From a checkpoint of a small encoder-decoder audio transcriber.
Model: 4M parameters, log mel input, encoder arch tc_resnet, encoder activation relu, encoder depths [2, 3, 3], decoder layers 7, decoder norm layernorm, decoder activation swiglu.
Training: normuon at rate 0.022, batches of 64.
Data: trained on short read English sentences (LibriTTS-R), 23.1 epochs.
Rows from block 2 of the text decoder, named by matrix and row number. Rows with one number belong to one neuron. Each number is 128 + 32 x the weight over the matrix's rms, rounded and kept within 0 to 255. All counts start at 0. Numbers have three digits each.
# gate: MLP gate (decoder.blocks.2.mlp.gate.weight, 512x128), inputs 0-127
# fc1: MLP up (decoder.blocks.2.mlp.fc1.weight, 512x128), inputs 0-127
# fc2: MLP down (decoder.blocks.2.mlp.fc2.weight, 128x512, transposed), outputs 0-127
gate.0:152090127168100105133127178132134149124143086144188114157135122182153158168139150107099088128168166052129127135103086137112156048133150137108115120122057147142102167066185117128128078131196128118184062141089113169152064103079120151113098115099090123153067200119076128149129114116132149076117114199147122117080127139123134172036079145141211155150118111109151129120164142162125071097109
fc1.0:160123154066107109103108117191094119119134141142136094087127128083134104115114111148161159066141111123125133135047177155180114197167107092086121100090173167100127173132102171157137107108095111106178117130145120132116172104109136155120127156095127206154079169131086184111100065111163098151136138101172139113131091086097175117116123154089096102093186170157119143111120142074065149087174
fc2.0:079155107172168134128145132145159097108073147122157084093151192048126171112084143109166133123171092084118131159109094134155161085151169109115221139139127149099145155144132140100126169085079084119164154100133094186180097069098057115166194140143152100103085090100133136136196153153100111099122097109155172177098082112114106127174150187119151154130063207125097065107118124126132149109143
gate.1:074123133148101115139093152145168110121101102113081085100111167109137122159130152108139076078119142062172149120185079113138150150138150099089187111127151069118160097167149126149080166151055115072157130170114091116110194146085131141153133083130103103133076127155150079208121129154123089185083067092124137106132083135109151132145166112130133167148147132149181073142154119118151115125162
fc1.1:078142171190149117050102123073138170141127210071176153105135107171124113093125155176126102163101080131124174141108103116179100120125171141143170125172196097122127115149115133086102122152119120145156136107081130090088189177135151162164136107071130114177121139089107118102157119090145079133148138073112146094112120134075122077142178136111075109068158149059134135087100163154159096155097
fc2.1:136084124107122201140134199161162151171161213143140163195116087139064148189145155178129139127116111072074117141086125134154153109150128149074113104160152100212071106091072111144143126146096130118139124089181100067106108103130173144166122105165134162102107136149157108096136087097169110125115166101172108114071155052099141136099107088175158083081142075140065179116162067119142132168168
gate.2:075108127095105084123117112160160133088119139150100127148135098119135084148147084113136066154112079190161131152113169125107133115129117104085183134156107073137135129152117140106115143084110170187121129167089106170107173139154137171130119149116187073099082094076086177121159142185133169171132100165157121180087114078091066177130173125111121112108103108079104107171124155133068158149179
fc1.2:152127123100126130146119155115143127100107143078203123069113179131137069132142150075121141172140160108098064173118137108137088144196107206165138116205149107056093121113157074133092107118097172073105097187095162089126078087123183171092077157144077139169148140128104119137160184099091090130147094157110139126140148069111114135124154131107145129127095124178117123143100098127092120146109
fc2.2:206149154146078108106094139136131098151132159085122089077158131161172103080166171143171069118134200148103075142086119148118178155082116120220140111095172137075064073095134098092166134112132155165151154099065178167157157143158163148073157109160070084121161119159129150153090123163063152134114116128145160119186166116137132133073124153121118123093153117107157103116116086121172103108092
gate.3:113152139132074149170115115139120122082104160133137091057191119105111078135113142171151102122110085185123179141104130098116124132156122083107113091108127123181143089119101119151133139130175143098126078140146063128067113075101171132097110130152143118121153174121090110127124152163148134181099132103179162103118145154109080137054123114092172140089133074096146155114120157129151132120166
fc1.3:104120133133096125155165095190163133127160202117156097125108152159117135120093075152141113143120228147165114192151118091137143160160157147125111126114132153160085155123117119104115076112078161198184173127111130137140099118184050159140123076115114184120154152141123112163116082092120154114153141146121133096157124122168118140209189115141132112139135158137167137120173121159082096204143
fc2.3:105124126132139084086117158134196139147138203115154140106136114125166123160130112169186155134075189112113159130091158115152119136114088127133082186076185165153107106112137088130088148125070135155182124118149109122142091041115171130135091128154091124147152169128128130112196107133121155120133121161134102097117132121107073119161106160113087137124119127143148139167056090074099128072154
gate.4:154104172138147137111093154133090162055122110125107131115123086221154056129078094125132178134089129102073127150126137100138141069147148092111121077074137098132142095136099081119162111153147163127101119094102102182153140147170154124045113171127098123159089098166138152159120167082113033092157106054145095085086167123208162166128113119147133130130157108122131086118177156160153181126123
fc1.4:179153132130117095088149077144056129074183116129174047099138036172073130085077080111186169147134144127145152093127109118111157108156138134093084109121148124091088162152158102082109138142132077143091129100120112145143083172150141081136078136115086133108110125120110069113129118123074035109139076141094124093164160087123154119099118154108102087083166164086144113124194103189058128140132
fc2.4:137104144189092145085197190106133129136115122090104125095102162141067204185170174151127156145176132081172061132147066116180110147115123156129105140044101088111084100137139157093161148122101089184156182134100100119092188135170044108103148119055112136108140172144175111114139154084157073113083134090123166126149130101120084082102103140112185094136118138127149163177150152111148201107114
gate.5:133127118106137175141127087155121174114107094093126174136180144117167154119142148096120134119152162105070126087125139096149118085141062095198117128135090154133107119124068121130170146182136069144107121176136049124124108161137135171133125127138140106182133119048179129148176157232124092116100099088193075137110148117088101097162185136141068105110072099183154081142080186062124135122133
fc1.5:135135089124173172190115084148064120137182088153165121126077093124112145099091089143126122070128130185113096158090099106140131122130130150148163112131128076121139116099115106168172203141150172135112142177111124076128105059109088129106136143095153138089136151121154143155101155106092044113126138141134130178125056158169137097178173107142168194125173173120134170100146089103068167172112
fc2.5:177067138051189092116146073160137141112163126111135138124108102079196169105110124117131137177147121145068164180106137119133148101119124132121164101131151155124046103043065135152090155125114167107134104118062111119044117137105132149168114090137170170119063149093099197147141148190139063057118178116199127104097151124190147181171140121139161131123088090187110164143136160122147064134168
gate.6:097123126075075200131134103084143114162177131104171121123113156173096093151110115138125133145151147138159146079140135111139144121123115162136103075168128095137108135224136153138121158165108185093130120145133125137101146092133113173174103126143126101101085128104131138190137134124122200083128121116115161074112119133130096117156058101059117119059153126151106140113130194098146072138085
fc1.6:198107094169166112125118090204148162122113149080162177074186094149187138080131157128126105131080091144154177170166099160116162154111097110157138110127123184143142117100091178102081158162096111174137138169119156125135095142129199094155147119112188128111185039202156121097050141133136092103135130129154093172150139139137140162120108199134155147107111137096138095154148124107082198145161
fc2.6:070068180086107124102185124113102124170140121113164109110122164094091173163070137108191104130154156124086185128137083087164140096093064079102114183125155129135129161153107090150096161130108111112177155142103114136188133198083101089218151156161147141142176063108101147123139115138110111166135029131171160058117158119171159074079125120130151169120129156132152099094078151081169148109145
gate.7:118130156105119153112122100127096093165158103158131095107140185137058108190149152144085133091152119148191065115136042075115116130113131088102177105121140145149164111157101117090149106118100082169130147076118152152099133155124125145136149105111098146160039104118152187178119123120116119098123140135075106087124143105220183099098096142091112127087087132135114170129107108138162092101122
fc1.7:130151155114141116163135129164109160098176085154129109104142189195080141130137137145091152153121128130139088105169083062127109151132080089126202160105143160162163138060079150116080160061147092122207090099087174188157169142100182156135101084118116110133150095151138098132171114093203134163132134078122085115121107113110142098179111149151115100178155181138087120099104137188116138151188
fc2.7:088055160123112094111117120158151122115052128082136065156138129187122127095106100156102100109134146128070156147101168115169151077087151112158130093123127170189138132128155149161149075199167060061143114096135107079205061193174147144179180105083135097149138183152081120109122166100108106148169152155125064150132065087146175160145124118207103156088120142093130109200200124116101090135121
gate.8:121141123096161143154141106073161165119128145145111076104133136093148181113148120118136135127205124141137161127138130154091098006096153132128166061101103095091158156146172104112141154187121121137126111097177156191175103125131135098211138132142152131112110093092134125092104116161135073130083118052129152088050091145155106169107159123087155128042125140110110136162140188123121118166045
fc1.8:085157114113103134178166144123105164138103128152097138128098115130067084092064106144119101128128113088134159153122176171102161120077162107106117168062141132106082130211185063114158171107142121138087132037144119077153153143133150121149144147145159185132129082094139083110158064152146088072127120169162174169163073115138101162142130140169157051111113141111058154169077108130125126103129
fc2.8:089082126133124118153129107157166156070113178115185099132161124056102119170121109122135145182128135171137177135104149111169143103109160112158093147114161067131129185148113156097193154113113130131117118164066118133115138092141141121089141112146095135113140142167125103110165152074085072224121117140137124098116123131123102103148142077112056135150084182120111118138123197178101150103117
gate.9:097079127104085111123157100106068107101084180126081090122169093126121104116202124135138143117104134174114130106039127128043129088148079098128180064155132130164130155021123128138109187115125132133101104218125086179127142178113194156095105139070108095134114131128121107121200161100144158144105144188073102075115139098094137164111141113154161104115198098124148108105115094114095140132113
fc1.9:108085139121056105101173169150141083138117126111083109103130103052113176178046102166117197082079119115159086122127117133045139118099188144161146212149104119180125142122124099071188153112080110138081147108116091136207130143083141110117116109123097098125107107135114166112151205095185077117177136166122070102091118151064125064120115145086150140127089137107119090118116122127090129164121
fc2.9:044187132145086124102052131121214103132134116146166085122108103171174129155200172113161145031114149191119079119157169117092118043118140158097086087091198134150136093112149168137206163179160105156080132080168078098105132138079047197144096164125161148124179091147066131147134136175090115138072150133170115148199181112094106142116148094108175175055072120131171123194006148104183131119059
gate.10:108150160125124156124110089110186125136049196156090132082145041139101147163114083130123093113126117140130131147109131120118120133129106100096148126099094126112053120132141095116127118143131102111137090103121147141117108108107078102092072119102166125099081122106139088157125101079125145126081133139123099154086082158152116195092170117107176130124138114171074139154106150092063157101144
fc1.10:096117100154086135125101162109112186053143113106095160123107150076158105118116161110120123159138119123098144083184181085057187147104162158140164115128104143142147102167106138154129096098080130157068135131061120176160183140154137139129154162179100101170129087048154149077104118171153117111165119159141146132172102120148141165064144063162123149176136109066100123086127115127136185162085
fc2.10:121128191071137120158111122157174132125136123164156107143182152138116154100073186116121104071093126195118211155074143165130119141106104088120081103177128106135115115114158140155071095083146149090163108097086096116168115142153130125152089136129154215109128153090104114112156133180132113082168149151108140144155151119063119155101137069125146117127111059153119073128175057172092126152146
gate.11:117143117162151130154118087144138090133190062122108154125159078171145114113139185104068110168167131126159124120121108090115096126107123170089159123116080129192164110134162116152137124093044151127158106126066217085119084218180141096118084136123152152137074129126105140101107115101158123119124137142151122131083114130128151152117160075146138134129152143137147116135133138119152111148131
fc1.11:134109158108138165111132161194138117152164143101150111074135186125153155146073132112217118154156118135116133129137186179151134071169183080116101129116119091111109072126135141155125131123078096123127185100173071112139148101090092156107169090109161090155108121115129130117186143145181117132114122143153150105165192097132093143081122138101166171107120166122138161111092174143078094149112
fc2.11:138135192134165196118105115116106090129121097106089157106111057137105104094133107145134126111161127105182059150126105080179056110141153169162130150083163122145135174168112124128107145140176169143154126151144078146124130144191127190114117181215079190095138167110210065123154168161156100142186118062103105198041136087090091151130094124126118181097114072064079087096173124155140086077128
gate.12:145180154141087126135147062112072205119082048096113125140186141094117127156087102138116161088122173120136174105125078088101150150161152108100089169088107125106137146163122118099108072171146185121136094139095087154087098129061112133164152061121073085144124141152159185112167164158108164114105148168140117192152139127119131154142123188088083157154138150096126074102107218137120172106154
fc1.12:118113109117121167085117117113084167105092163097148111071134163137147125163141172107129134151129127190151100094181148167182205149109115130180108109146109146146113162129143197182170111078133095134133167121134099090091094151194103105133138124155088119156148155128122082180114105194086148197116129092096196116124136166148169139079167109125151159088152125136066113081131176163169132096107
fc2.12:117194147179160217144124120135081163131187148116144090116139119134158118127152067109093100102174125080176126086154147121084153089106157137166141132170144120068113153133163078159140159142072115161155113166132145191170120096146134126087152101160151152085102156128117113185135105121073106113143157137157147112132148099142083145134108047140147096040085050134095118123131128128146118061093
gate.13:094120107128187125147180188141134100124183143109124100157178121165140160108118121150127118181158130126159126216200070068096152138107111096083076142124119123156121098082132092141160123150140126122130088067131158104114151167111104090093101196091119141108087186071145147142084184036113181059025066147111115108159047114162129156123087137132123103107123105101094109123139153137111150081108
fc1.13:143085129108116162104145130133169160106101123092112104114101168126124143096097095132181113086121152123180079188160068123173147144123135096139091102176150112045111130068149205131198137170094110099124096100169085133091117131186125090080117159129138148158130118075093110185106151073179147100135110116099188078126101113124090081178133132084106141107155161107143149107120159130112155095143
fc2.13:118089133110145131142103121072082095143122141099170181157143149135159088119119134064152157179158152106080125177184113139109117108080153131102140106118122149115110156109098150150115157151093083133118127121081145110097150127152139085159113190086126130165089105128120149096178103185165117102114140103131150180109150116126166141114120115142089130127105116143142186161118115159156102099101
gate.14:099157102149142114111125107108123075106109130091072128079148141141096154120115122110132118140161127119183060193107095154169104099139121032117118132095047144129125091150174139136169186166122142051122151134136111134128074168136100161142128109109114126132088102161137132162110127135126164164111149131098088159112114107135141086092033117112104133114104127148150097162095093087104147120124
fc1.14:089130144159138123062142122144122125078204056102098070145091098147091136122112141099143202127138124099110141128133102119075090152139114145151114079101156093111153112089154157127130109130100140172080086119133100175151108100166100169098124092130125140129104098120105164147124134150144117103132083152091144122118106113115103125125153180183100150146107104117117129173096117111179150189076
fc2.14:124126113103121163107113140089121119123094138118113138125143182137091093059161108133157160101118081128075126136110167109169147116153138146098116094141129146191089158129108128172101145094126121134112091156119095069137144179149159134065110157143101159106175151131105166103147147089083123133138150139102161125114143137116123132113139092086155117149129101139100150109233133166114159165150
gate.15:125144108137103136183149136157115105122172129074118128140139118171124140118094057133101112126187069092107048060089086223135104082086108105139158094071121071096136131111132158151135097109111163071098105145147083110172149118151175180074157122157162141136126172076168107112123140108112086091081125195125105091100173164100141054145094155097158127063111079135151129092139084109106132114131
fc1.15:204153143127133094072092106108140136138080166099129122131152053124148154095143121108143138165080160152105143168114172091080116122155194166136091134123122125165124069137120115019113098119116213133127196134079142137110133167127091086185171125116138111102131122105109073066135141122058104103121127141143086061113142131128114153121155064082137142119067155128160072145101146138163175136119
fc2.15:146156138166119109092161071157089164140110122075127132135113106097116119131149157084121167092107131086108117146164151153129123159152155119149108139208120101121167106192139153083120086056106107139119118150100125142140070131135123175114188096122121137185177117182143165149106097096098088121187082110176111092156069181122142082122095137092094208114161083117086129145172173164118135137100
gate.16:127143169082122158138166116121131116121119140133117142060110121153091097116085137095075188096112107183087180092144152098204141109114110153090072180170136102158148112186078149109154129095157143081099079107163109168140155126103209116145044115174131100138098107106167170104148162158158134109171065089113097140127109124076114146120126160138099080120147111138115130174135112115120121134125
fc1.16:134116143147144162103106107079172088167106130121101184115145157087162175137118056171150184129102152116113120122191135063195061167071170067089158124068170146142138149144145169130171144140149178070174134094175120147164176094095129117096137149142124129162105098080135139101123106096169105141141077116102171118102111115068108113131123147137099070115150136135174111127139139122130128113121
fc2.16:107155119146088127148076135155109080069108161160145134109123093151098141163125139144137156144129147102113161113136122111108117127089133135090135125120099124134076150165154128154131129113185144099112164094139152117093129157122149166163178148113200092109056094144099125079126094157161124151138126128130140133153104138153125139099104104122110114098116166127175177148149104142137121123129
gate.17:096143106106078147129094113135124127080163133050070149111162083119120040154152168188143124111173170109154116122128122113111143104110128089109123082127105142128089094077094136119110062164123142094123106161077136136103147200141195075142138167100126141170134108134131070079148108165144174203094138137199133172153178135145110062067161142121094141085151178102150122145138108068162118108104
fc1.17:146091113131166141155065062116135151124112170100123123109109140064080216076130126118162084129161074115137165093112117082137123186072105103082128099170126137129110148192078132117171122138064185125087116171144081103109087126165128180101140118139140147104178145154110124048095061125182196106153139081119169140141125104157127113159153166115140070150188122135142153118126149112138101082132
fc2.17:107172150090074115149125115131072135118124173148135107143130093136126066113098200047093114105081048147131127163183097152122108076090129143142171143114148130132185171132162156147133180162138138137103133114111038161172197095131155151119165077162084155125180057170137142142141180169103129156077080091208124102069153125125110074177143198087144115129175088135131068135141119127139132116086
gate.18:153179133130136108154173106151104085115102109129070130138134118112136087149102149055074143186099053052126163155110110141084082074112164080068122122101058140146113103083153145112148110119134111149107112118182114108155174110117158120131098131222155167117093162060118132159146132149148167156122137168095116133114169125058122123187114112114150126121122091110134113161075139091114133091124
fc1.18:117151150183103062155145110122103072174067122126132106156179170153158156182165140048112106150122130148152108141108098125131129146102154077087117119025094197139115153127163093098119124087135136149159147108169135137130167097069139079126065076172196103138102124148114095108162097106124134136156101169140133063077155100120138113110096091125098111141089116068130145089119109106078110122143
fc2.18:051110130139152113133101116113111150086059176149169130143128129115111149102106119098076112097124117147144103133149093109116127165154128123145113148182119105145125123114100132101135177114138114163134122154089108169137118155127084155145087141127115130100090139114163120181155166174126098086152143122150100142142142131128122115133088148151179153125138162109110111164156099072196102158115
gate.19:108072125169146088118108158153172081101094118139126091103135118172073143153152090126138147145130107125147103126172157130102135122142163114090162109070166085140107152118156117111188134146157184107126107069076132122089158128108094156126197126122117113069134066098087086109158166149155125174106109101134130126200122159107173193168173071130198155156161135134100148131112121096136163113082
fc1.19:176153127153173082150110128136135140122111114107138100114130111167091141134117117084121115179122155128133170150183117140141120067124109157186164134153189160095141123146078148121153100096196165113107154098106118082159173136168145142176128126166135105153137051116092123168147112177157135149111144128121116127171108084181129205150064118111135159196164092174132094120128156098180114083109
fc2.19:115166142154150193121129143109141186106169135144144107127073121143162164126107162117132104156102094139044147083126093124110098117117099124151155170170076103121112114132168153137121123143158154114077147087096116086101138164067119116146161149164094172160124109066108138116203111094111110122117090129100109131071120104152133140087167126111171108157159092098112159147129145152179168135157
gate.20:166173149093089095141119121183109089151086137137049091136075092138104073171163200141136113073127147123159153134145128128148133092062182099126069151068177176114144161178062113077169134138140100172099144101139135121168136067202111120092072090089143128146189145103099107109153085132141208075121108111119100136082146127162084170154163148183093127112115112149106083143151118128091092141139
fc1.20:091072147113101151104097175074063171087196100154175102130129148086186077157128159177124104090160155075186126151162098116175152118121156119146118117148111114119114134106091112186079098145120175137137128167131128132112102185102055112139180175108182126119151128099107125114112121104078101127100083175115125158103113106136080211122203149096087161148189127089109099094175196129185162146111
fc2.20:119139083093147124161159073091134133160152135132142104115121185100119126165193135136131126138109136159130080095186125143144102192123119174194159024173108115174078130111153152127127146155109080083085168119198150093056106085138137137030100109124159182073163061111143097179134129118121153127121181160072136111110086149134134114118197107150085162135095116202062106196113154078110112147132
gate.21:123111197112088163144101180135115148133101084141110188117135165167124155118138091139121119152136084128102114098113138141089145089077097089166112165098103141183097107071104109116129128109150174141060144092085121177119150163071129144075102128123115085105129062119161067216069153094120138108135117149100164126214124178049120135128114175151113167183109102172124089115132130167100091095140
fc1.21:186123127183129103145148170106125141119100123177153133152160102195120095133092100119155094110089130050169128158084142126116168099137183137132180107155091074082062159129144130131168103126090078115136153136092160167112092129087167121202168123096112138132129205128087141172151073117142130092094088080090108120153121124137110147105192155213150147177057130068159158115129107143128111112113
fc2.21:086162151152141120110091105125134054142165085191048178108131093125090115134150149126096054123104112168139126137090143157141109156160169093079139104136186057129172086103181118087135211168152133147068172151139116125127150122071149184173115124075140128080122154086090165140171088170083172068176140121118112128075154126149095161149140066146131092089145127113128099105135133159148195155190
gate.22:130177074160100137104150088165121112058121078136126136102142056209107125116091138163127100096101112102079132157134102110096113089088139138145147153071147104129140109124170063094155125149133127136117140164119039071134122097079123148092104180103124158151109167136120129132040124113149112130105134103109107087085117129154100110109142117161129137113084175159092132112064118091142150053065
fc1.22:108105110102093100129205140110107060185185109140125120131165119116128114110182127097144120094161160159113115130108131161123124200110122081101099082097152160093134143083094141157077104178138181097127158069155145152094119086135088101060132116148115089172116136123131126164133118140053180156128115146107110127145146117134176136149070163154135160117137133125149067119151104162154148064174
fc2.22:167162151150144113137072175164127139102128092146116152145109143104160104099120072127106098100070128124086086120180095171098072120136147088088154143111085137150145139146136167122143090151156131158111157169119156083157134133210142166145065153113033102151112136158146111168081183172094115062115111135103147125166138121162160144143129214053164142113125111083142110135131132115114130119174
gate.23:103148124075147202076110088108152109176117162106100113125101154147073141134124119129138131141134141127151121140133128138095115124121155158143126126139061102183136169039095143068112119134089134091121133138150182140075099088172058103162059120133146122126165039109066122136031152120196147104131114134100083170181090130117117122069142122127084151081143134096140062243121090154137100112065
fc1.23:113099132099083134149144160067076170117153118106109077122128123113141095143056095076091153111141090183112103155094112141087154088137129095168161072108143148141098136184193147159069148126160150105165074119099130106116119050113137111130129104107128143059113131125174098124175131102084150089106150140128112047161136113181062141135107178150168075015138160094106156082097134098123141213127
fc2.23:180150166120166136117159125174144134149154061140159116181113115227119202136100182108173196159138152161111060083069080082144200128101129137144141100135132086176061101143149149097077112117100112156129074110118196092108064147159143125148033175162083130155155184146140096128135112116137119168092074159085148115171114129196098145149116086086097091143148062135166054162073139075075105141079
gate.24:108121050065060069126192104166092096119134124158144130105100088102177111110106121149143086103168101107054178107109147148160111081194184096148151169103121105109077104157102129114181138099091176119134133172082101155118176139151107102155169076079125081184152154116147079166177131138120139168130136126076091059111083107158123132133130113092177091085119127142149096111091108076113143091151
fc1.24:098101140151126115149175137197075103144080115135141129182094098186109123155161103135089132110140129144120155169070151113049115194172114148153142135133121109134103159100112161145135151119126119101135131131186113213142136138116148125115148146142139096126170111158094093113099092163086177098076113116124066165107168145200110162128113097188212106130116163186154140164158093142125128129167
fc2.24:083118125150132110154143122115088165125091124119165139117187165116145130124126130110121137162139121158157104148117170157133131109114115108062082179090146137156148099091115098105142125162120091072140123108166120135172148139143147100139153172135062185138148148090095164117117210167150115067108150065191119122159137089076064124145169106132147161136143075063091080175150141185122085124128
gate.25:164149105165116150164150171090116053099131087106101064123098149116131100149179168132079145105201112091092104180109085152143119164181122165114131093165111101139141150120126159074202127110171188136124157131137084183096093136162125107101118104133112090103094134119074098132097116109116126164196030094118131110080109111103187156102120102207127086105204140086156108168090112102147138132123
fc1.25:102116077130137153152153085168124113142152164136148164104085143103159148159095091150048158132136075149118173063065122111163144146160123071132112170118133154130142127074123149054100052098117142142122098126165090121132171117093163174093172175161180129090181106105077089077095123156158185127107154158153112130162154059202094168204196103079167114102072106115111124085127102160123142121107
fc2.25:153119158155127099087055108145121166075124134103082186095144133141096133105066163147131125112096125067164167135119136128092072128083152128128144185226106134066121115080158120103139115153126173127126107173164075154152137113151118134077168185151145070195086121147105188131156098152139114098087084138123148158179109175135029055142130141115079127158169097106207178184131088066174191113148
gate.26:101107118103061140106113146149131152139107077168118126138100079141185095091090181122158082137098059159127129122117054087125114171187113081133115098094122121134122156083075139140127132108122090070108148140075160113114176108090115035143184171111123100113127148134083120133082137168198137076129080080137147147112051157127113063087150154153064108118070097159174120142119210115133148141171
fc1.26:064161118078131121132128155162117147136159098127165056175142157187160127193140106118089164135128043150141121166135179129160109156170126111137117145037151087126155118119151207191092188124138155129137125148147124106145188140139133161088123131115049144135142148139119121146149116137102129066160111117142131152110189076132135093138130072176150221144153084119140136150103148109130109131118
fc2.26:198118177131139146155117116041157146108093128115112110112152155154121169076122173113080094085147093181044112198110133060112117106123183162156140141147138129074086118124132097154142132063137197115154098145156122129178132140187086098185153130111143143070157105089075177152087076108103086164086151155126136124156129093192169190121173165137116111107109155079099184145118106070134158087108
gate.27:098125226106153138171118086114188133139084119180112095128047134098160118099149108137112138144092093064129159152137204091170123170140095089098102138132164099146133121087171141114125108112121152070118107136160151085138122139144124180144152179186108133121059161115117119188123104173102091139125135120081122147088155092153172070121095091095122142112181148211105081100055130136121102103112
fc1.27:164163099150090128101175142099122090187115114106089178150196117163090101119109119110180126095151209094094139111183083138100136155110151155132147117154116132113080124129180091051102128148098170155125173100101165116150135120161129095144073183171127106104129130153126156131143117134170140076133122153130123140183132097118082149150134129110146173148117106082137110191142083128075131147130
fc2.27:134133083124102157096121111122173165101140153115122141130086094129152114120144111196119128105156130124136146118148111111092180139167140141163146110129119141090060094134143122142132096097134094078132159107085106138141158160165197112171125106126113125132136151110116075065112119172140154138100140115143151127131145190137145142152145107143184114111117114179141116148084113053087115144103
gate.28:105134096097106127135124132111116138119101138130169200093167170101108036163183093138117116081133107117200158130152132113094111149157182152140142115084120080152156102152138093098128130100085081122107108140070110159119126166111040115103124150149113145128127181119150140106190181136064232150150093130118151183053168159162172157170141102081079167116198152069109152132143184082094169136085
fc1.28:126177058154125191078150126148159150151083148094175124156065130109122091122163176130207148101156115132087131146079123139136129140144117140144094123158105089158100156072141175109115090123113100123107165159103123120094139151116213149159164188141070159106158138160089105140087136112129119127088139155100140163129144167089134084084178084082182104145089102149158138120119078173073171110081
fc2.28:118075158131135128164076147157150104045135171103138098159096137106109195166111138126131112096140132182149154160173077138127168102140083135146113190088180150113089097092134070133072156143162158107096123087175078155151094041149126144109110210106158083116086108108197072136135121229158154097073117141201082114186113125150132220057129072191152136056124170085102159093135159050180100164114
gate.29:150129157157150155166084141114115141148090133152100122116138211143126114130120096114057128145100089179102104148143104121159133140132052143089072117125130154114208148126143070190152139176126092170081110135081142080117134103166186122095042151117097080157028134121131143176099070145134136117128172109104083138103125163178112114157209184065131138065142121177170142116160147116110106128068
fc1.29:122103166140108157102155157139118141098110227076123192192079098136151074134125069085105146188095102158111149099117170113128076143166130113134107126131126114183152082106067108155104081093120112089116139068072156168111098098126195119098130102136152133157131096164113155148124140104178170167089100133094131127110108106140135123117133148105131096149176115132121122176122074107127155136188
fc2.29:106154099120100158110152125111180187147153094143089134094105174137127151080096128159096072107082134106176111084111158120123120134145150166153132131149108179156152116061135091117094136150125166139127135066155151085148123128149148130105145142088090174105083142146114127159113154182112084115142127149118207129106155136178157171087108104172107153100141128119105131118126105122095101093140
gate.30:116160165105130166101144148153098162142100070065100183142143182158123093125124096087131123182145114086116204159123103147125154093064110184159161120150113099183079100143131126112139129197063138129092152104109121073120122164131155124130092116060122182174130163137123125181083154136163136152123132091176156053115070099107148099110120176086114088095165099148159131156133151115201149115129
fc1.30:136142111132112096168142134126082176150102088139116124163177125196102149098114129064117154170118075055145118117067169137104093099094098144133161162092097137125112105166108100098142122153039086111158124122154130083119154141101112106141084102139095134139098174178157119175095152185116159121126110059127160102118064132099113125100146169115093080154127163160115184128133113118143073065124
fc2.30:045104136148141111043164106167126169178180172153198112109136159036109165084171122211115140211126143152132137198099132137094127167111077149085056160100154138156117080106189108065183149098090098047171156108114058055132086093083043076081097094117170023184152140242160061153078067165110140183133140200122173124184118097134123086133048096104171191153174077199106187156115134077119149177182
gate.31:153164137148117076130116103193183122136137068125152140173081140117116113167180116113112148126139107112069165117132104148171137126126222103135123138121152075171152191056147084143139102121141114123120132105120101143119158138159110135129129152143143099092101092141116109118127090121181133126170084093107122141146153128077194164109115105156084136113083099135139131085106145088136116118077
fc1.31:100116117103068090124052142134119155124099104168202080112091068128132094118119120166169096139103161118152134108184123102169154139189111100109126106131098084102164109106154116150147142140076148117100127125128129140089157140108107106110116152192121131131161086128115109152126110096122134143111094145153130068141116081105115053095135116165104196158164062103166111153113205150165090175102
fc2.31:164155043097130184128082145133131143140156175122090122118162128121081142120141138142097118091099147128084162139118124147121118142164118125132130108190139079163136087134108128141113074128166125131096130122171138119188056178152133098141118109088125057116112139107111074106091118111128128152169130146178120203162101105091162135139134143121114119124119117102144151132172149170156094156126
gate.32:082107138088150095131115146117126082117091105090173102076101088144117144107112120149151128125120110132122131143152060148157142143115175141133119110083178128089167144124092205125131117127088111100067127084137095173130048160166101168188102186183095101171153152172143112142111186124142067093109124123156126178075117087119194088095073093086126093119091177073164153108145131127153155129095
fc1.32:164193112110161137179094149114180107109067163147121084128121148157116105119151076117133109109142129053068153130122168078140129161137123145112148126148194156089159097103113121145138129117143154126096116124093167079091198137158124136125079121110166146164117125068097169044162194104137148202144126060148102083132182066136133140124082187108100169146179116153108175123152154101165134123083
fc2.32:070132110107106094163126112142159116135146130165148149150117125110098150152170131089106135137109115140142072114179176152110095170215114084118195160147111087136079117107097140124148131156167115131172116093138109122153144112074122132162160071094127128097123111116050133177171148195158154154112107148075115175112135071101127123169197080135142083136147120175111086150121132110119196065071
gate.33:108137084124156097090126162204172137117107199179090129073100095137167143086128140086122076106109136134160138104127152107060106108128167118109163082107093148140190145079139192141205131140166108077036114155151062153077126057139142116127123128161158148077074090106092148102131141128154152140155127127137094097171171121102141143111118165129124133123130172095095117147175104086100064130125
fc1.33:085154152171140150134153118126106134136119178134142148145133093102062181165120145132095126140140153142102047125158154164153127147108137128088126136073112151203106079110104185116185110108129095124072151103153148135118124191086120167163095122161108149118140135067148129079091194169113093156163145133109117127102151114115149070149107144113136110146177142143135151073144114174118158132123
fc2.33:073158145100160143139101080082177173112077173111173132157149160125192169131131118119126131127163080177141073147139116071113110162191124105118149186117144095139105192109110097162080191085182160182132137092137147149137138111142084098147107061084098152095102085164120107188156077078093138089138141132152104118145160158098127126128114092145167105106093130162157180120126081121196122107091
gate.34:162156135145102138197156069102110103103128100131186096143134123171126106110150224075115092152138165160163151136191124135173131112111125168132142142092091097144161107139112105175156120048098156113155115094148135141172136114120185178130137132146125069098162106136169101155145157108168102159164149145140059160126159176160144126106131122114045128091099143117144166114067134171103147104087
fc1.34:171135157151110162107173155144093172135140120148120107211169102188132123148146146180119095076166168126082120185122141145139185057103143119152123105114100136103156111149116063085159117145136155150140185135109126149168109162127174103129147130087120144082135125128143105119097203078153128084096127128048182134165150130185125147159108156130104116140091113139125142123156101142109157102169
fc2.34:113106194169160153149129138167135126142097146100080127106120135077063099100119069108096123100219129128112156088189177127120160119101174116090098174111164099167168083082135050172158125118146129125139103123152107135123141130143134102122089130143123148136108099115137112112177115146110122125110085108112126109129115134117161097142155128118161126138125108165188119178112143165132106170133